Weights of a small self-supervised image encoder: batches of 128, 1.3 epochs.
Rows from block 7 of a small self-supervised image encoder, named by matrix and row number. Rows with one number within an expert belong to one neuron, the router's apart. Each number is 128 + 32 x the weight over its row's rms, rounded and kept within 0 to 255. All counts start at 0. Numbers have three digits each.
Before each expert's rows are labels from the 100 images, of 14976, where the router gives the expert most weight on average: "strongest on" is what is common among them. Only what is clearly more common there than usual is listed. The data: aerial photos of the United States (SatlasPretrain).
# router: router (model.blocks.7.mlp.router.weight, 64x96, trained with AdamW), inputs 0-95
# up: expert up (model.blocks.7.mlp.up, 64x16x96), inputs 0-95
# down: expert down (model.blocks.7.mlp.down, 64x96x16, transposed), outputs 0-95

# expert 42
strongest on: crop field
router.42:172076109104070145166145123124158076108135154116161137145093158163090161171174140093129140176117089115135152166091081174153119133176173157137196130132117164094093122178169169175116087065163181110123085121102095095129087132107134083137143170177131179094107162143142146155143121118099162177
up.0:136111122135121131087090129105140159093180122148122091185111105142138138125169100111135215168147180132168149140106168122128089086104084175093091104074156154184114103094170108102129080139132078141170069088136174174101142118108144107111125074181161166106171101068094103090116129121174106144
down.0:105144120134176180153113074134115116142178135131068140144089133097073148063115125094142103142104104118118100112140127116105118127141194094041130098161125090079158123161123149115111126118130145044133163149161107131130196224087121147164124106122119142161156103102117167075065113163150165141
up.1:139162107143147092117081144170058173101071121151186126171119156179152138131133143170136125164074160123197100074127075159157161100141102115123104083153115113135196084084180198146127099152119106090131157161152119094146171136139098142079146115098161096053114104123129104104139107104147126151
down.1:167170082100099151108121120096145107110127068131148123164105141117145149118087101131073124074122117133154167158146153109163091087110124127121201082085143144212106091106150134160150174170129072133122145131139109156102125109118144136120060058183164134103120184119168133144138174125120205063
up.2:105174152115114163184112110148134083168130148178143204054087127147166144126170148094162123150137070086097143188191135129150133113108054156098177104178087070121118088118126084105111175108134093128081141152163095096135118125147158101076157162154091098093145128143152128137115093150138160126
down.2:083131153103113084127162131095139145114046143129162073126134096187180139126144073114091103119134126170182099142141119149098134095055118194098167126165199159171124137182158117108139129148146130174115088107113047106102097183124137123167100117139070103148109124111145129137172101145089146172

# expert 52
strongest on: crop field
router.52:172165176091135093171102129165114075131131081118169137137105150123136131182100142089118160152159176123150061135105136101153187116104089100146106182127161126137115192154068119170153130145109110179130159081166141120169160123112117174103079081157174135161094077137147177158093091180146114087
up.0:132135133127099144095125125133144109090187147131147071095117123185117122129118131164070043101092107072128112121063092208148136090136126165151065103121130139138143117138136130152108107093074143164085157139133098114192136106170135091166094122128142197137150119098162115151115137193205082144
down.0:122113153103133135154134108094102124185122140148163121161149133140156149112107105086123112099112081156122141123133160064164126138169164102126086127196162137071089133060053115185129102081146119038131119126096109145060109107146176154138081182148133110092158070098147165100144109086169097139
up.1:121023112137095168192192142135115123142125131072135075170096142137146131145114156101125112148181209092139110150126108063097094116161173099140154105134114080157115096074134147093178086185130140111116186195163140108110124117119145100111183121120150145099117106086103092119126123085130133124
down.1:144081140171117113157155131129116116159082090112121126127058124052082129075132209174133178075154153171125172174068139113142144114145110126133090110160124179177095113164106099092118187120128067129131081123107122140145100153078090080102168150140130071175109114079139153113108142151130133116
up.2:145137184152092135156091154169155117136132067112131061144128160147178117079213114106158161104094157088130109131078084135125157136083186117138102076113127115135141184141123135122121148134100157197118160116088116117128081143089115113111177103183121131100153082225133118155122113155190125121
down.2:059111084095097175130083156109119105085133142123082157158161127134161185094102151124115122173146140162121096117156201121131173164214120162078179130092112133092070194060135138099153154155117079185068160100097127136132123125079092171151122104121117113124097098111148137140104132137132135136

# expert 6
strongest on: crop field
router.6:090137103171082171098178168123120115102081133091130133111111066169156169096113186107135123091090126147181141095160115145171079150097162110110159096122186142111111158163120127135159132121143167140148094062116164163093140164170090171212079086150115127174154133133133158078103159090137096159
up.0:183130115145157084170216156125152092125173125120147142087128094084118162191097190118089172129170103134083097174120106155136116165111143115146122111079111142149167160096184187125122133120125196124177128125082162101120095088145104060156102126118178124079124141135139087134134102122128057131
down.0:008085148107087142111079146126183107109142137104091155089163147129128079058142133173127128157121120108122097094127155108057146121077129119135120104147115118107114160060121159104104134158152097130120132193149126118156122124097134130100134123095147175214154118137124153188166083081090122095
up.1:132122115127138123160123147126093127109158174100071160053055145129136148168073160114107136185133122135113097120176145094169137113178102196081073086130166087113151160064114160139177141127119082133165112101116101111160156148108152152079172117083162141164161148154056157155151150086111125113
down.1:126126133118081109101188116108150207160122136070126091158074122104118126124085136094135169069168103089123114209122128162088104180135186110179159157088185131121128063139138157141095076129136087088147091123107142059159135116142115106140159123104094099101172112132097075083130130098111121118
up.2:170126130149209104074107091165189140122156105162110137173098087158134097142163095164116141125110107086180173101129130092145123107148119170112062144168071138157107153128144124091119094094115102138092160103160139098094161123131100142130191174092132092159145118147141178097153146137170229158
down.2:155144048132128148112190104060110113141104129169090122152143127129138152180115177127165114139116107132187078144150105078142092138120080117118129100141095159191115100178117184178182133149145099142131202134051074140092139160067106121166154103143124098146127111112124154187142110109096102129

# expert 10
strongest on: building
router.10:103169145151152146120143168133172157174150093092149160124062080174128122174135060080133110159090161111152165106152143107118106140066140163129158085142104112125159139139159159148102151060166096087094111170129092122134156116136071136182105111087167097125090178060090096182118094168135142119
up.0:151188126155147084098109121151152097157079189133144142171154132114109130078127149140153146087084131114173110069135144193102190156106093107109168165169137169167102129125080108108097221100155092165168152107134140134081111134137112066150156125138110134122141080178133089140115162069132083100
down.0:154073164151100116143083144125159127087100161110142145124118198098137166147128151153195130083108100150087048162124129137107130184157091132139169154136110135180112118082127093100139189100102151088090089187128113066200116043160103141166114125122161109107141135181118112122143123124099089121
up.1:107210132178160124104123105132098158127131154090165056115108158091133127084096123192169120180089169144173085130134132058182138112110131129137149143157107156123090129139137151133093181162108129137144113148146119073101129111149140150147043101113120078166099132094092124162112125072040140119
down.1:101125133122126126085181148111127130155124107146165115146161099162089162130078143129168124094114143066132106113138125103102102144112120097163213144109077189069160185112150077163137095104109161108138114132101150106140139160113112176094135123189078184187106127198127220169108129116137129165
up.2:164095100082091079106143090092073102155144071084155138133067118155101185105120185090133139110137080130136092071125107162175129090102135154102138098086158100115109137160134163109181099045147140131128208116117099153143085151140139157152048106106117153139110123155091137125153157164132155162
down.2:084144126144160145128129157143103170101149170144120149107114130156111075132100089148122143128130158159100158101137087167134088160124172123089124157162142149167133077048124121183140125148112107139085199116182166057114144139049152063080098171099098128125135164143153072122064117099158094167

# expert 50
strongest on: crop field
router.50:142184165157089147098162082154149169159128074121116060107102119133095164132103091116148177188160099129125126089146178166144075150156106159165144142105067172150104077147099118166174085081121116104112087117119158145112156158067154139155103116154167170131137146193143176143099167147182130121
up.0:120143159093176120092133149156064112059114170145140170155111114118168084137120147122073126130142096081116214094165114142164135181166122111156185119150116102124156101160110100101090123107166117166096113163096136166110169189132086109145211107144102077110108083128195156090130122143103115120
down.0:152183149127176129149083136064057151127159162079081134085171202147062149107110112185154160169157058135150158194095115106117110109143111174097163153144124160105064094130117153083158096112117136148105120119118103116142139082125135121111092184093127114178152143107145087103120112134160109117
up.1:192106116115105149117178141115104127106150171111135124082099112088124106171139153181126179127112162129033087118117141131152132071128134102152113174101187127180174136146114093116172100148131144105098181134089123134099131165075137174113219181158154129083108099170148103084162168132100108125
down.1:120150176156116115113134152058092086124111165128096057116119225117114112122129125184144106095100122157140120121117170171062153158160166091127128101092180174085076160121147103150142105073138133081169186171086167132134103084099163110122106168124142167110170130089141138126078133117125144161
up.2:182124124121105108115152133126119149132086113162116090092088081165199092193129151133129107223107133152139142109141114131125154138098121122147125108126149129093161045084143156178171087170114117177166119095104178205137110142126136133097199093091144133121104142098193163070149133127106152124
down.2:159113069098123153181089130156138131105098123153182175183179175084123082131116173113115107151109075098094089116144158141165112154164092114121126207099144116101093108176134126153149117144155085110102154097168085119172118109169100142105156186086097079123165088181133118121153116147151169193

# expert 16
strongest on: building
router.16:168079106080141183160094140118113076092129107070107106134082088136119126123134146120084112131128136133155177088147111064106177110137182144157075134144108195083130104106106130075129086119096108179089183141144114147179107176079092140154112137150140190122158062139165136123075139143160109167
up.0:116095135126118092130144107101119120085065112072153107072154148123177101119135116065176176134136074156177112143082111137190145103141079109129118131152118159144090102179191162143180121113146147090180163167124150150157118191101137146149131144081102097161114164145193112084141079072106158136
down.0:133115190124074074077101140133138125138100062105143108138102095159146154178079140135153112140156158161155142171152132163181081122127120152135156096043105145090122054084145166107098196125124155181129144104128104172105123111089155086076091082145087149117132133110094119103168181127151156104
up.1:077124171109086174077129152127154113094133050127103078155126099152132121172140126141127116110151140137124161129147080125105158190097125058146158156086128170089109105108158154080139096156071122131152192143148154160150132138095110134203106049114079174138136092127143093083085097131094136172
down.1:183157021126098122140152146079103092129113113107130148140119126121067123147110153115139115160131124141193075105165115105104106106158086134140116171086097094151104067134148101114136165157141075131111054134102162114138136072121073133173084153163102092089193168109157165159152118129132083161
up.2:092062117137126151053105146151207136100168099117143076101070045148099165133145151140113159143158067097110145116123117146111126178126106069137132098126153093116159093144117149106157107110098093153102144103149124126156141129126116084119129086137152196142227076188133116144121115142161105098
down.2:133172091107116134097101137126142156138146122174114157144148117134046172112144088115106110156093116135143193135144101114067104099148098111145172093121122125116165047096113127101123121094120132084126114105104148109113136141143106158171166201130147029127129158184110098168236120116147084128

# expert 55
strongest on: crop field
router.55:133115147154072127102084123139135109146155117125109097123091151153142170101113085102209160129174113096116082084102108173094144098148137145097171177089172139107088152116154115146142189052129139165115064130166138133132086115074143124137058147111118093123081078068195087126139098144098135150
up.0:197101079172116122116116115159141164123152128123084099160159163114123180052119158145132104071123090121114088103162175081164131094129127170112127122130178107125150110102123142119109119101180161095103126122108112070087066150194137120074188154098126124141144141166147098157097160127153126028
down.0:088135101159098161097079095093177156128140077123098077077208115184146155120166122122148147134137071126166111177161164143117146182180135090182138122184064125132103103130153151166123142161110154084128109159164111129106104156082148115116115129132135047131132156099104181163095150149114184142
up.1:128111154133149063128161111120146077116171127119069130052152145081098135126161090086160184097159179123135088150158163120111151080130117171136112141103082128123147149107131147104142101113205157123169128184132133080168110116116092123144113166041120153147149187171131184136174129095088096095
down.1:205123101124111090108103148098125161172080116072121118115213155122110135134128097074141167073148110149170164076120119084142121105189127135171103117144117109097074110112126115137109055147139126075226109101086112147142131121133130133108153159110150060124107131178120074133147144153119166092
up.2:088104129129200122134136201131149122115195120148117134129159118127110151094135088092147165183166158069123169113153111112158082094192148121192136166153105095096114150163117170126085104126098080115093156103143102080137175067154121108094065111184142180098131129098184093160117122113112137101
down.2:163170112117088120114128128161067044115101090086120109135108160132105097166137072130135142125162112186146132078167131153130126150091091146076177048087144157193159079114151179166152097132162121139128178119082087093127121138166159121114089132147135057148174100127150140098094133157158126096

# expert 21
strongest on: crop field
router.21:177129093104107112155166111066132098123124109066109114100149096147114149067117140151152063157137085202106204113159180147134138111079140099192121140060148137109101102147152161108113169079162170111048159155129093161179106092143149135116128164130121128110113119125097158177147128142153147168
up.0:166068080171190145127100170201113130068142167127142178171112112077087088058113097166097110050155120135175111067131108117092129133150100163152132125128098099161138074129100137130133140132142163075156168137123118087077158104146157190137131158163168124117126104164132166112088125132132129106
down.0:114156117120119148135169133100136118134127150141132133107107121180106148144134180118151163120166156089102144114152140149131121127165079141053131167100129206107089109145149186132070066072108126157170127140174144130113153070160041053190114176087150129123116094161121102153181165110132095164
up.1:081083112086145154168075195167193172163117069158179122201123125114112152074116138120076126106112139123173147122093105146091149133168113169108160128046127119138141168105070129124165109156103108144121127101124100141093095169144136145113075132158134116109108124214084162136138149125157087108
down.1:156125115103114101111155118124105124086119127108105110156157137082158127143134174121122121069153134153131169121157133101113097141147146154136112149194125080075135105138203070161218105186152138105133064089138118094121118101117164110114122180113179129158143135156197183180030117127118094121
up.2:176133115155088154082187135114102091132119127130162081153096153159150065142090138160151070111153145160127134079095151200129146125106143117114133175157134130119162122091113106156100101154116082133110097089098157101138119154095089196165120140135144132120042105113179175046071163154092142156
down.2:112079190132142119162113102115127139149089060135130083165125217152126138173088073093110125082141072121122102130103152102114085142155124106091122140108146139136136080145133092199127128140130185155114148084108176124135158080169159146084091115177149193165114137082128078128065122108125129079

# expert 17
strongest on: crop field
router.17:118177098093092171132100162089141137115168106111105114165197108127145124100195130195171131112116084159079117118181166088177182112149115075108164102136165180106125113149090139177165116133123151155154126108106084149153111136100105118114116100090068153157096121096085188110087093080106122084
up.0:126109166168139190114142157119118080164123124123123098105166188137173167106168124118154176151099066132126103127089204108188095107099152166128135132121172160140104176153162127129058184139091109140082137106153162091145097070083113113083100142104102072132104159103127119137078114096189112102
down.0:041110169117112112111147154160141130131079103116123115136168138106152176159140177136087156130118131212162203121150070103119122108098101128055081115060157170174154117127124124124161102128140131158195095185125130147154122165138143095167134094141139137179194134099122124114079152117119076129
up.1:145141100169092083133177117126160091166075145166177094141136107133149166123138153132062104193122204152130131091115098092150133143111134125070080145105194079141167137142141129077160126120155097201162092142115107135078131121144146179113189081120133138130149136082090112122162110095163142062
down.1:164105119146108173127059128124123162113109140126115157069148138167103110131083141101171042160219115123179118176100151169054156136160131099227158105122130161115148130139155092123131158118084120115078123129156181131109138106133113143135077149152093102120115095174188109107127161122140139163
up.2:058197143140103163093121144150116167135098084145104124120100105163109128104120129137158170141090120172123193114150169151119165131142100085176171126145140190094158100080129092085129138155105136116102070214119139120119102181107114085086130083154125084152129147147210166147090090143136110170
down.2:114137125110168153096137097151133127117140172144116159101126051122159133079131148160057171146105099148137149110127141131145045085099056157093161157102147122132106120177162139170093141101151173087154192123170118141122163105142185113128107086073142104104172205113148070147118138176142118090

# expert 11
strongest on: building
router.11:133115145106163174129146132110118110191160099078142110150089116164123141138130057110189116151139116108128164173129167144165105149116126150082075146127166119106112117177079070153077073101152130146085076172159131163131130128128076142186043126156129178171126147117105156147154080130072127179
up.0:069132192149125143144097119104149140162174144062159105088118108110153153116140071133092084112119116180092115069088131149127121115152180144077119131136063134094156141142134103088093106131131132159120136119137167174157133163099129120152110077140154171165087135189069050096079182165101170137
down.0:123157162125128042132091082128101078119160102081078143189105124140117113115163160150075151119155134151148117154104061156179183101114083131107156112114127117154130124134113141161189106106127111102136201147131175105120140146107166110115168091119178132112128161045130145193162124134190114080
up.1:148128057087077162143119113121141130114130144110156171129110165208129109180112123084159104076165167160064126132147139127057074178122088143183160124108115095113117066137140085119154093098214125111129111141147080137139105152127094122205121117165076175151147121150112121144120086137139122148
down.1:074125157129150154106088135098106151199123141144127171104117112168155079097189158144159166135108105155162182199129120078170130077171136116125171090121169169103092160139164091101084183152143166092119118194188120085100114074133151121082084152130148135129184146141120086114145144127117117159
up.2:145100093150149077092102162139146090091134179086136065095142124076092163101120108151108182129155151169103098119047100136180134109120115141165083104117115153139122128155140199118135112094134188111163095168111112102102153175152139168165132120116163186077197133130157121114144153130115123042
down.2:106141113124166089124125157144112120096121055083097133102087167170151120172168114122191161205117069073080086108149137123129148132136115099076059079065086080159091093118105140143124132086098187110105150115097162161155098122103099143074126145107118118155090163129117160140185141120133109106

# expert 14
strongest on: crop field
router.14:111086169103079102095168089169084151140082141108123126094066145123156119120171171163077151075170134171172117087154106174155149176140136094116115152100130164053126153162106168114091125138108094149170160110099116164099201144086092120125144142109129097112085147084128179167175169141096109142
up.0:065148124140088100132153115112092117095134056192102186175135112143106132153115071162090193198100097158174170157141063104131071114088121134122122144140089138092074147152192149108137109137091096115134092139090118124164151195116128171128096135126094157112135141082147154132104117135111076157
down.0:171136112073100125146086120130190166100115174136092163162104155145150085117171121165099123070113142103104140136133147169096184105086110159098099172115151116097082172133073128079050157093213093111113117186140126116124114103088152065085107093139158137119119072096119113150108173132120125121
up.1:208100139138146127181126123153093120155142136141126189169123155049118104136091130170094147108154198154131128102128120135123168106164129118124101143149187078132166109119101114140125134077149187085161127147154094173148095109131127143132096162081125064175092051123132105120122041184134110142
down.1:120154104159148087167127109161118176138096079170130193149083116142129165142145139171157120102123128088143197143085176105199171119171148143142136169190136149079083148135147072092124142134150142128135145097144106133132132145073189123114164144177149122140122108068138112072179195114102154178
up.2:166166142142067187114150096105127084142110127168138185138148214149146121211108078136117143084115073100112165167138125115093109130076129142140155147120183102133064150141124105133098167075141144123130160083148146094159096098155087119162091106113105117128144118064110113161114097180127170188
down.2:063145189098165130094129107151117144149179119085115108155102112127145185120136137083199131178111148156146153129101124132157146140165070180083136079172106157127127117139132139082160066147111127121102137126054103147137069124163180071133114101087216130131131156078111120135133090126070134139

# expert 8
strongest on: crop field
router.8:120078095085146146067136109148106135136105060061156110076087149081161133109163125126089139154095175160097078166116130119190116123098189141130174151076109103113080184092176124080142092166159170150106109134127137190143120145074087120130084106078133160148150109146098157147130129166159129133
up.0:150192141111136100106105137104149163104098151049148118173104078143143102120125200125135133128058133100133127159138158058160112107171108122096105077149148068083128065147145136157132117136059078127139178164147107145136147160144103089138148140175093103121089144119159106098054130127124192162
down.0:189089166088085157145200169095099127159091184139134144093138100155101164135150134156122097106145094088118106178126116169112116133199128163085143124184178118106104130101126148124140080167106142110092047131158133098102100142147101147099121121080137110180148136085165130072162136090132081192
up.1:198117125118142102156150144144116119123149122117141098154079105106121159103070128121135152182180188095139154125112140111191081128147112123072140141174137079180104063147168130113140112155117035100160119123078140134152146073138142155114167152115128111108061174142134090108188076120093174164
down.1:125146106099107115086153130113148115108035116082149150143129132147141182101104154085090158143153122134145153075153118189209152131167136098095173145146123146117113088112144151183150085117116133155136135160173100149149059105137167215043111127169068095103156132109136137096123123134138100165
up.2:135095171213149146174114135063114166128143138123133130182147122124125117144138083160137181110115089099080076101108179124109130134171081138057148159186158157137133127150143138135161149168026142128117126088133147109180129141114122134122178147186096113160101131141112188124096064093112103104
down.2:102072169096113192111106170133123063099156124088095166108099067177129080138123092146111124146155089138136142152076146096138077069101130088125149180147149157139105122140147132120110091162176150177102100100121158153100142169092139119102097159138188140097124186049121110154105132072070133130

# expert 38
strongest on: building
router.38:057135116109096110182147085108090137129176086094100099183065090150106107090072174104150163176077138096119156089113059095139081113126155096117142127109127167166124074074101139070118119113109132103154096138122132099174090142126085081132105101148107121165182144106115142091105112091121078151
up.0:050107108094168189173099089097105159155093149192126164126114065123122096088179129141103143135085127106077132088173127124092118116136113105100145161103086127139102093108116050098108134157134125193102116161146140116137148097119207185144167081161116158128095155123181135140104080115140137164
down.0:136179130185148114184167129110119144100123140126058090119110099101167129096108142102115099155151221120070079159081144147070124140153098138153149114103103138201146146070156155147136122161163161189121151143195130132098122141067139118083148172104131159128168128146142093149133151066138118081
up.1:104122089108195139179165133153130175147108120110109117083121123110075129174150118133167143150123154146116100089130171183118115152177163084087108081028084154134142134083134121106181129154145149106147093122124130104124061066114156133075146128173142180121121166126090151148114191143075171107
down.1:143091201125139118146146150101121100184116168101093138171083126077100103123181114080141080105162120143158163100128093121138084139115117160108153053148110187141101147152127201138097116178145111131137174110070138201108149088135075117100125139149163085154079162095111156148091111089116145081
up.2:139134190152144195110150183163134134086132139162127098154159143088080227109100123181129165163109105098151097105118160150163162165162130149093144128163145131168145170122077149055116108112076074138109129149152137110156134103120130120121158116074132163017125128135143086125092127135120097129
down.2:167136193161166125163131099178127160144139099109097179135099117152157057104048089132088079142131138147149092113148098115129151065092077143085118113170148182164125100072105101154102098132165095150126131122092087064099125186142153141177147097126065100145105093163152164108110120128114138113

# expert 46
strongest on: crop field
router.46:180144122108067150136143076123139114099167096135115163140169081139107101083156156174111133183109170141112077164157178178142159150064125136106130142092175184091155104147189117153137093133162089110097069119159092152096116087147097144107102109137070109128117140111178188166151150105078134085
up.0:146122095159118096181115084078157113140135066098149115051117175133110197167133126111119106082142151097122155185207158117142111107144092137163149115102169123118093161154142155139093140157196166136173132112126160143106060184076118204118110100119126128112129128106115163175124165152180124131
down.0:125098094108120143162181154188154053105143134206089103145128171112133136144136108153133111093143089128092101166143137134130050113156172144139156090166155142164114156129180145174064155095098107169175136092147103121189089133123133136118092126120087156089149101141140081180115130168109208150
up.1:116143140151140103202087119141165112118142164127077111178156124109034128088153131126146163104106154100111127138129156113160129107119122116085120092142165099143115216112112095130150127123142113167134084161091109100149079157135098196151151112102169092152155084200182155155084159137161107050
down.1:074120098148146048103132122165142113131156081132098165080156134139144182171177153083118077128124142134123097097115118086147183096084135139160183099147129139133131080147136165096116157172132168085127113195119101102150179131157115118055093114099096165125123128117138097234130154116084121135
up.2:137209121151107115144159151050147115184089127105098136111133112143147114140132120165140119055045124101160183159194185109125123118067090103096188166101127139080080142129113093121131185145124096115153153123176111125124115122172116162143115112158096069138094125115121176174072124143138113140
down.2:101129121149109142107139153098165115114081066190124099177163159151135141109127150132098108187166106100155104066125108129090135131135111149164173110086135150173136130172161139121168094115143130136177075126134145133099051120167139133099091154075114105131108029084193081114102065159126105152

# expert 53
strongest on: crop field
router.53:156149109098091132114110119157088136152095150150168125103152119082163172140136160096112086065121110146150125170110120201147103182093156102176140183083087162075123097148135123075135187124110125116059173167114137118149133163077124172186100152155187139121146104110117124105093098175069087138
up.0:171105134147149176094121140145124127071157146116104077188185125078096113113094152131140090098121072126096083114157129097164147142124146136090107158195141111147214134107083138108154086119032153114128103129139117137185145135200113101096120112127113141092127125161115150081125042147153117107
down.0:107122140130155094138096107127165139145090148189143189139082102130078160148206138115133088104110153093084147128124127109072143092086145118157149127065163135107043122109121128124117080086134123123167134100164125074157161125094114157171174167142107165168175093183083152188079110154155145126
up.1:131087105088127114110112118161110161200096181128131132191196096120108156100160083136118160085176165182147153145113172099120111116128130114209098137099137112122078159161150107124120157124145153151086056089148131113101113080134150096102169074158158068108097192136165086139145130135163124090
down.1:127083164118072122162183141181166104171167129122151099085141115114129156148086122164102149191127095168145121135130123115113176100126152123159089089166117138114135080171086111172171122095191141083101144144117161194139105096198158105153164156118159145114081120098150072177182106129131178091
up.2:157115160134132174158106160141144112128103120139141112125056160204155185156134152160172082189122101096137159165018106116128137179130112165094157105147131142155191076107129117114189143136128083128136117134051159132181118093132076132110124080149091127154151101096143133103143101135162100122
down.2:151086105157171094154161158121115144176149117133113105086175136103082113128113133131131220126173075155182138108135151136078141064127117192101100140186134088112143123129172142178080132166132100093148117134094137072079120136100147048146141128141091117162129148176114090190089146085155122116

# expert 54
strongest on: crop field
router.54:122162099147158147172111156113160128097125143112149159100142195111095091079119174179169111143167080073107091105159121140130142110139182097091143112115171095156165125095152100123138146105107090165129118068101097104163075114143146150160157101170167099160183151177146113063161156166085103051
up.0:063107075121158149087086134124106086149166161125165146163156155147129121138125105091120091187147137094161128082143133105195103097119125183081119190144074103109130141180096124094173141148093108109076101076150122112106093126157079105161087148150130160089114170132112107135173106136035144168
down.0:129155108108169138173139144126121145112196138132102120081120140153060134186079125134151124167103110117096113123094128167099130057149173080099086071144160157159089133095201176133071062097147127149153181130096101158104105152103147151147140101145101073108128097153179116143184091151133157095
up.1:146097185107166115112102097159148140151122129113144163129171130070145054168152102113160162084139054140116102092140113075100088099142095117145133105162048135083140118162176161164155129183097165069101129168121068182156120143145103090083156117131091103155112105168151128107142117121126085178
down.1:142131128089097110168082130079121096092138167088086145122168124146101123148096130085096120113116168098142135205110146130170172105172129137176108097171161144127114173094074104115099125059150076121163118168143122169151127170086122092092162132095084147123154191128148137130139203176207120120
up.2:156146126150103112111095132132186077069119171050160099139125139115135160089114104109135106075207132144167113102087121103130162170153124136162094111139127130170150096103122162094217126077109111076176141162090083138120175130115112110215125138116099151144132109150062111160168156108140131110
down.2:101167168077215149058108125136130112111155140102116082122095113138155112110144123139156137186124145134149121200066152123144136090157159132134136141122077146066120162093137154152102116145126125184119064197113103092153199137109102120105096094119143106088094092075097125127128174071114177119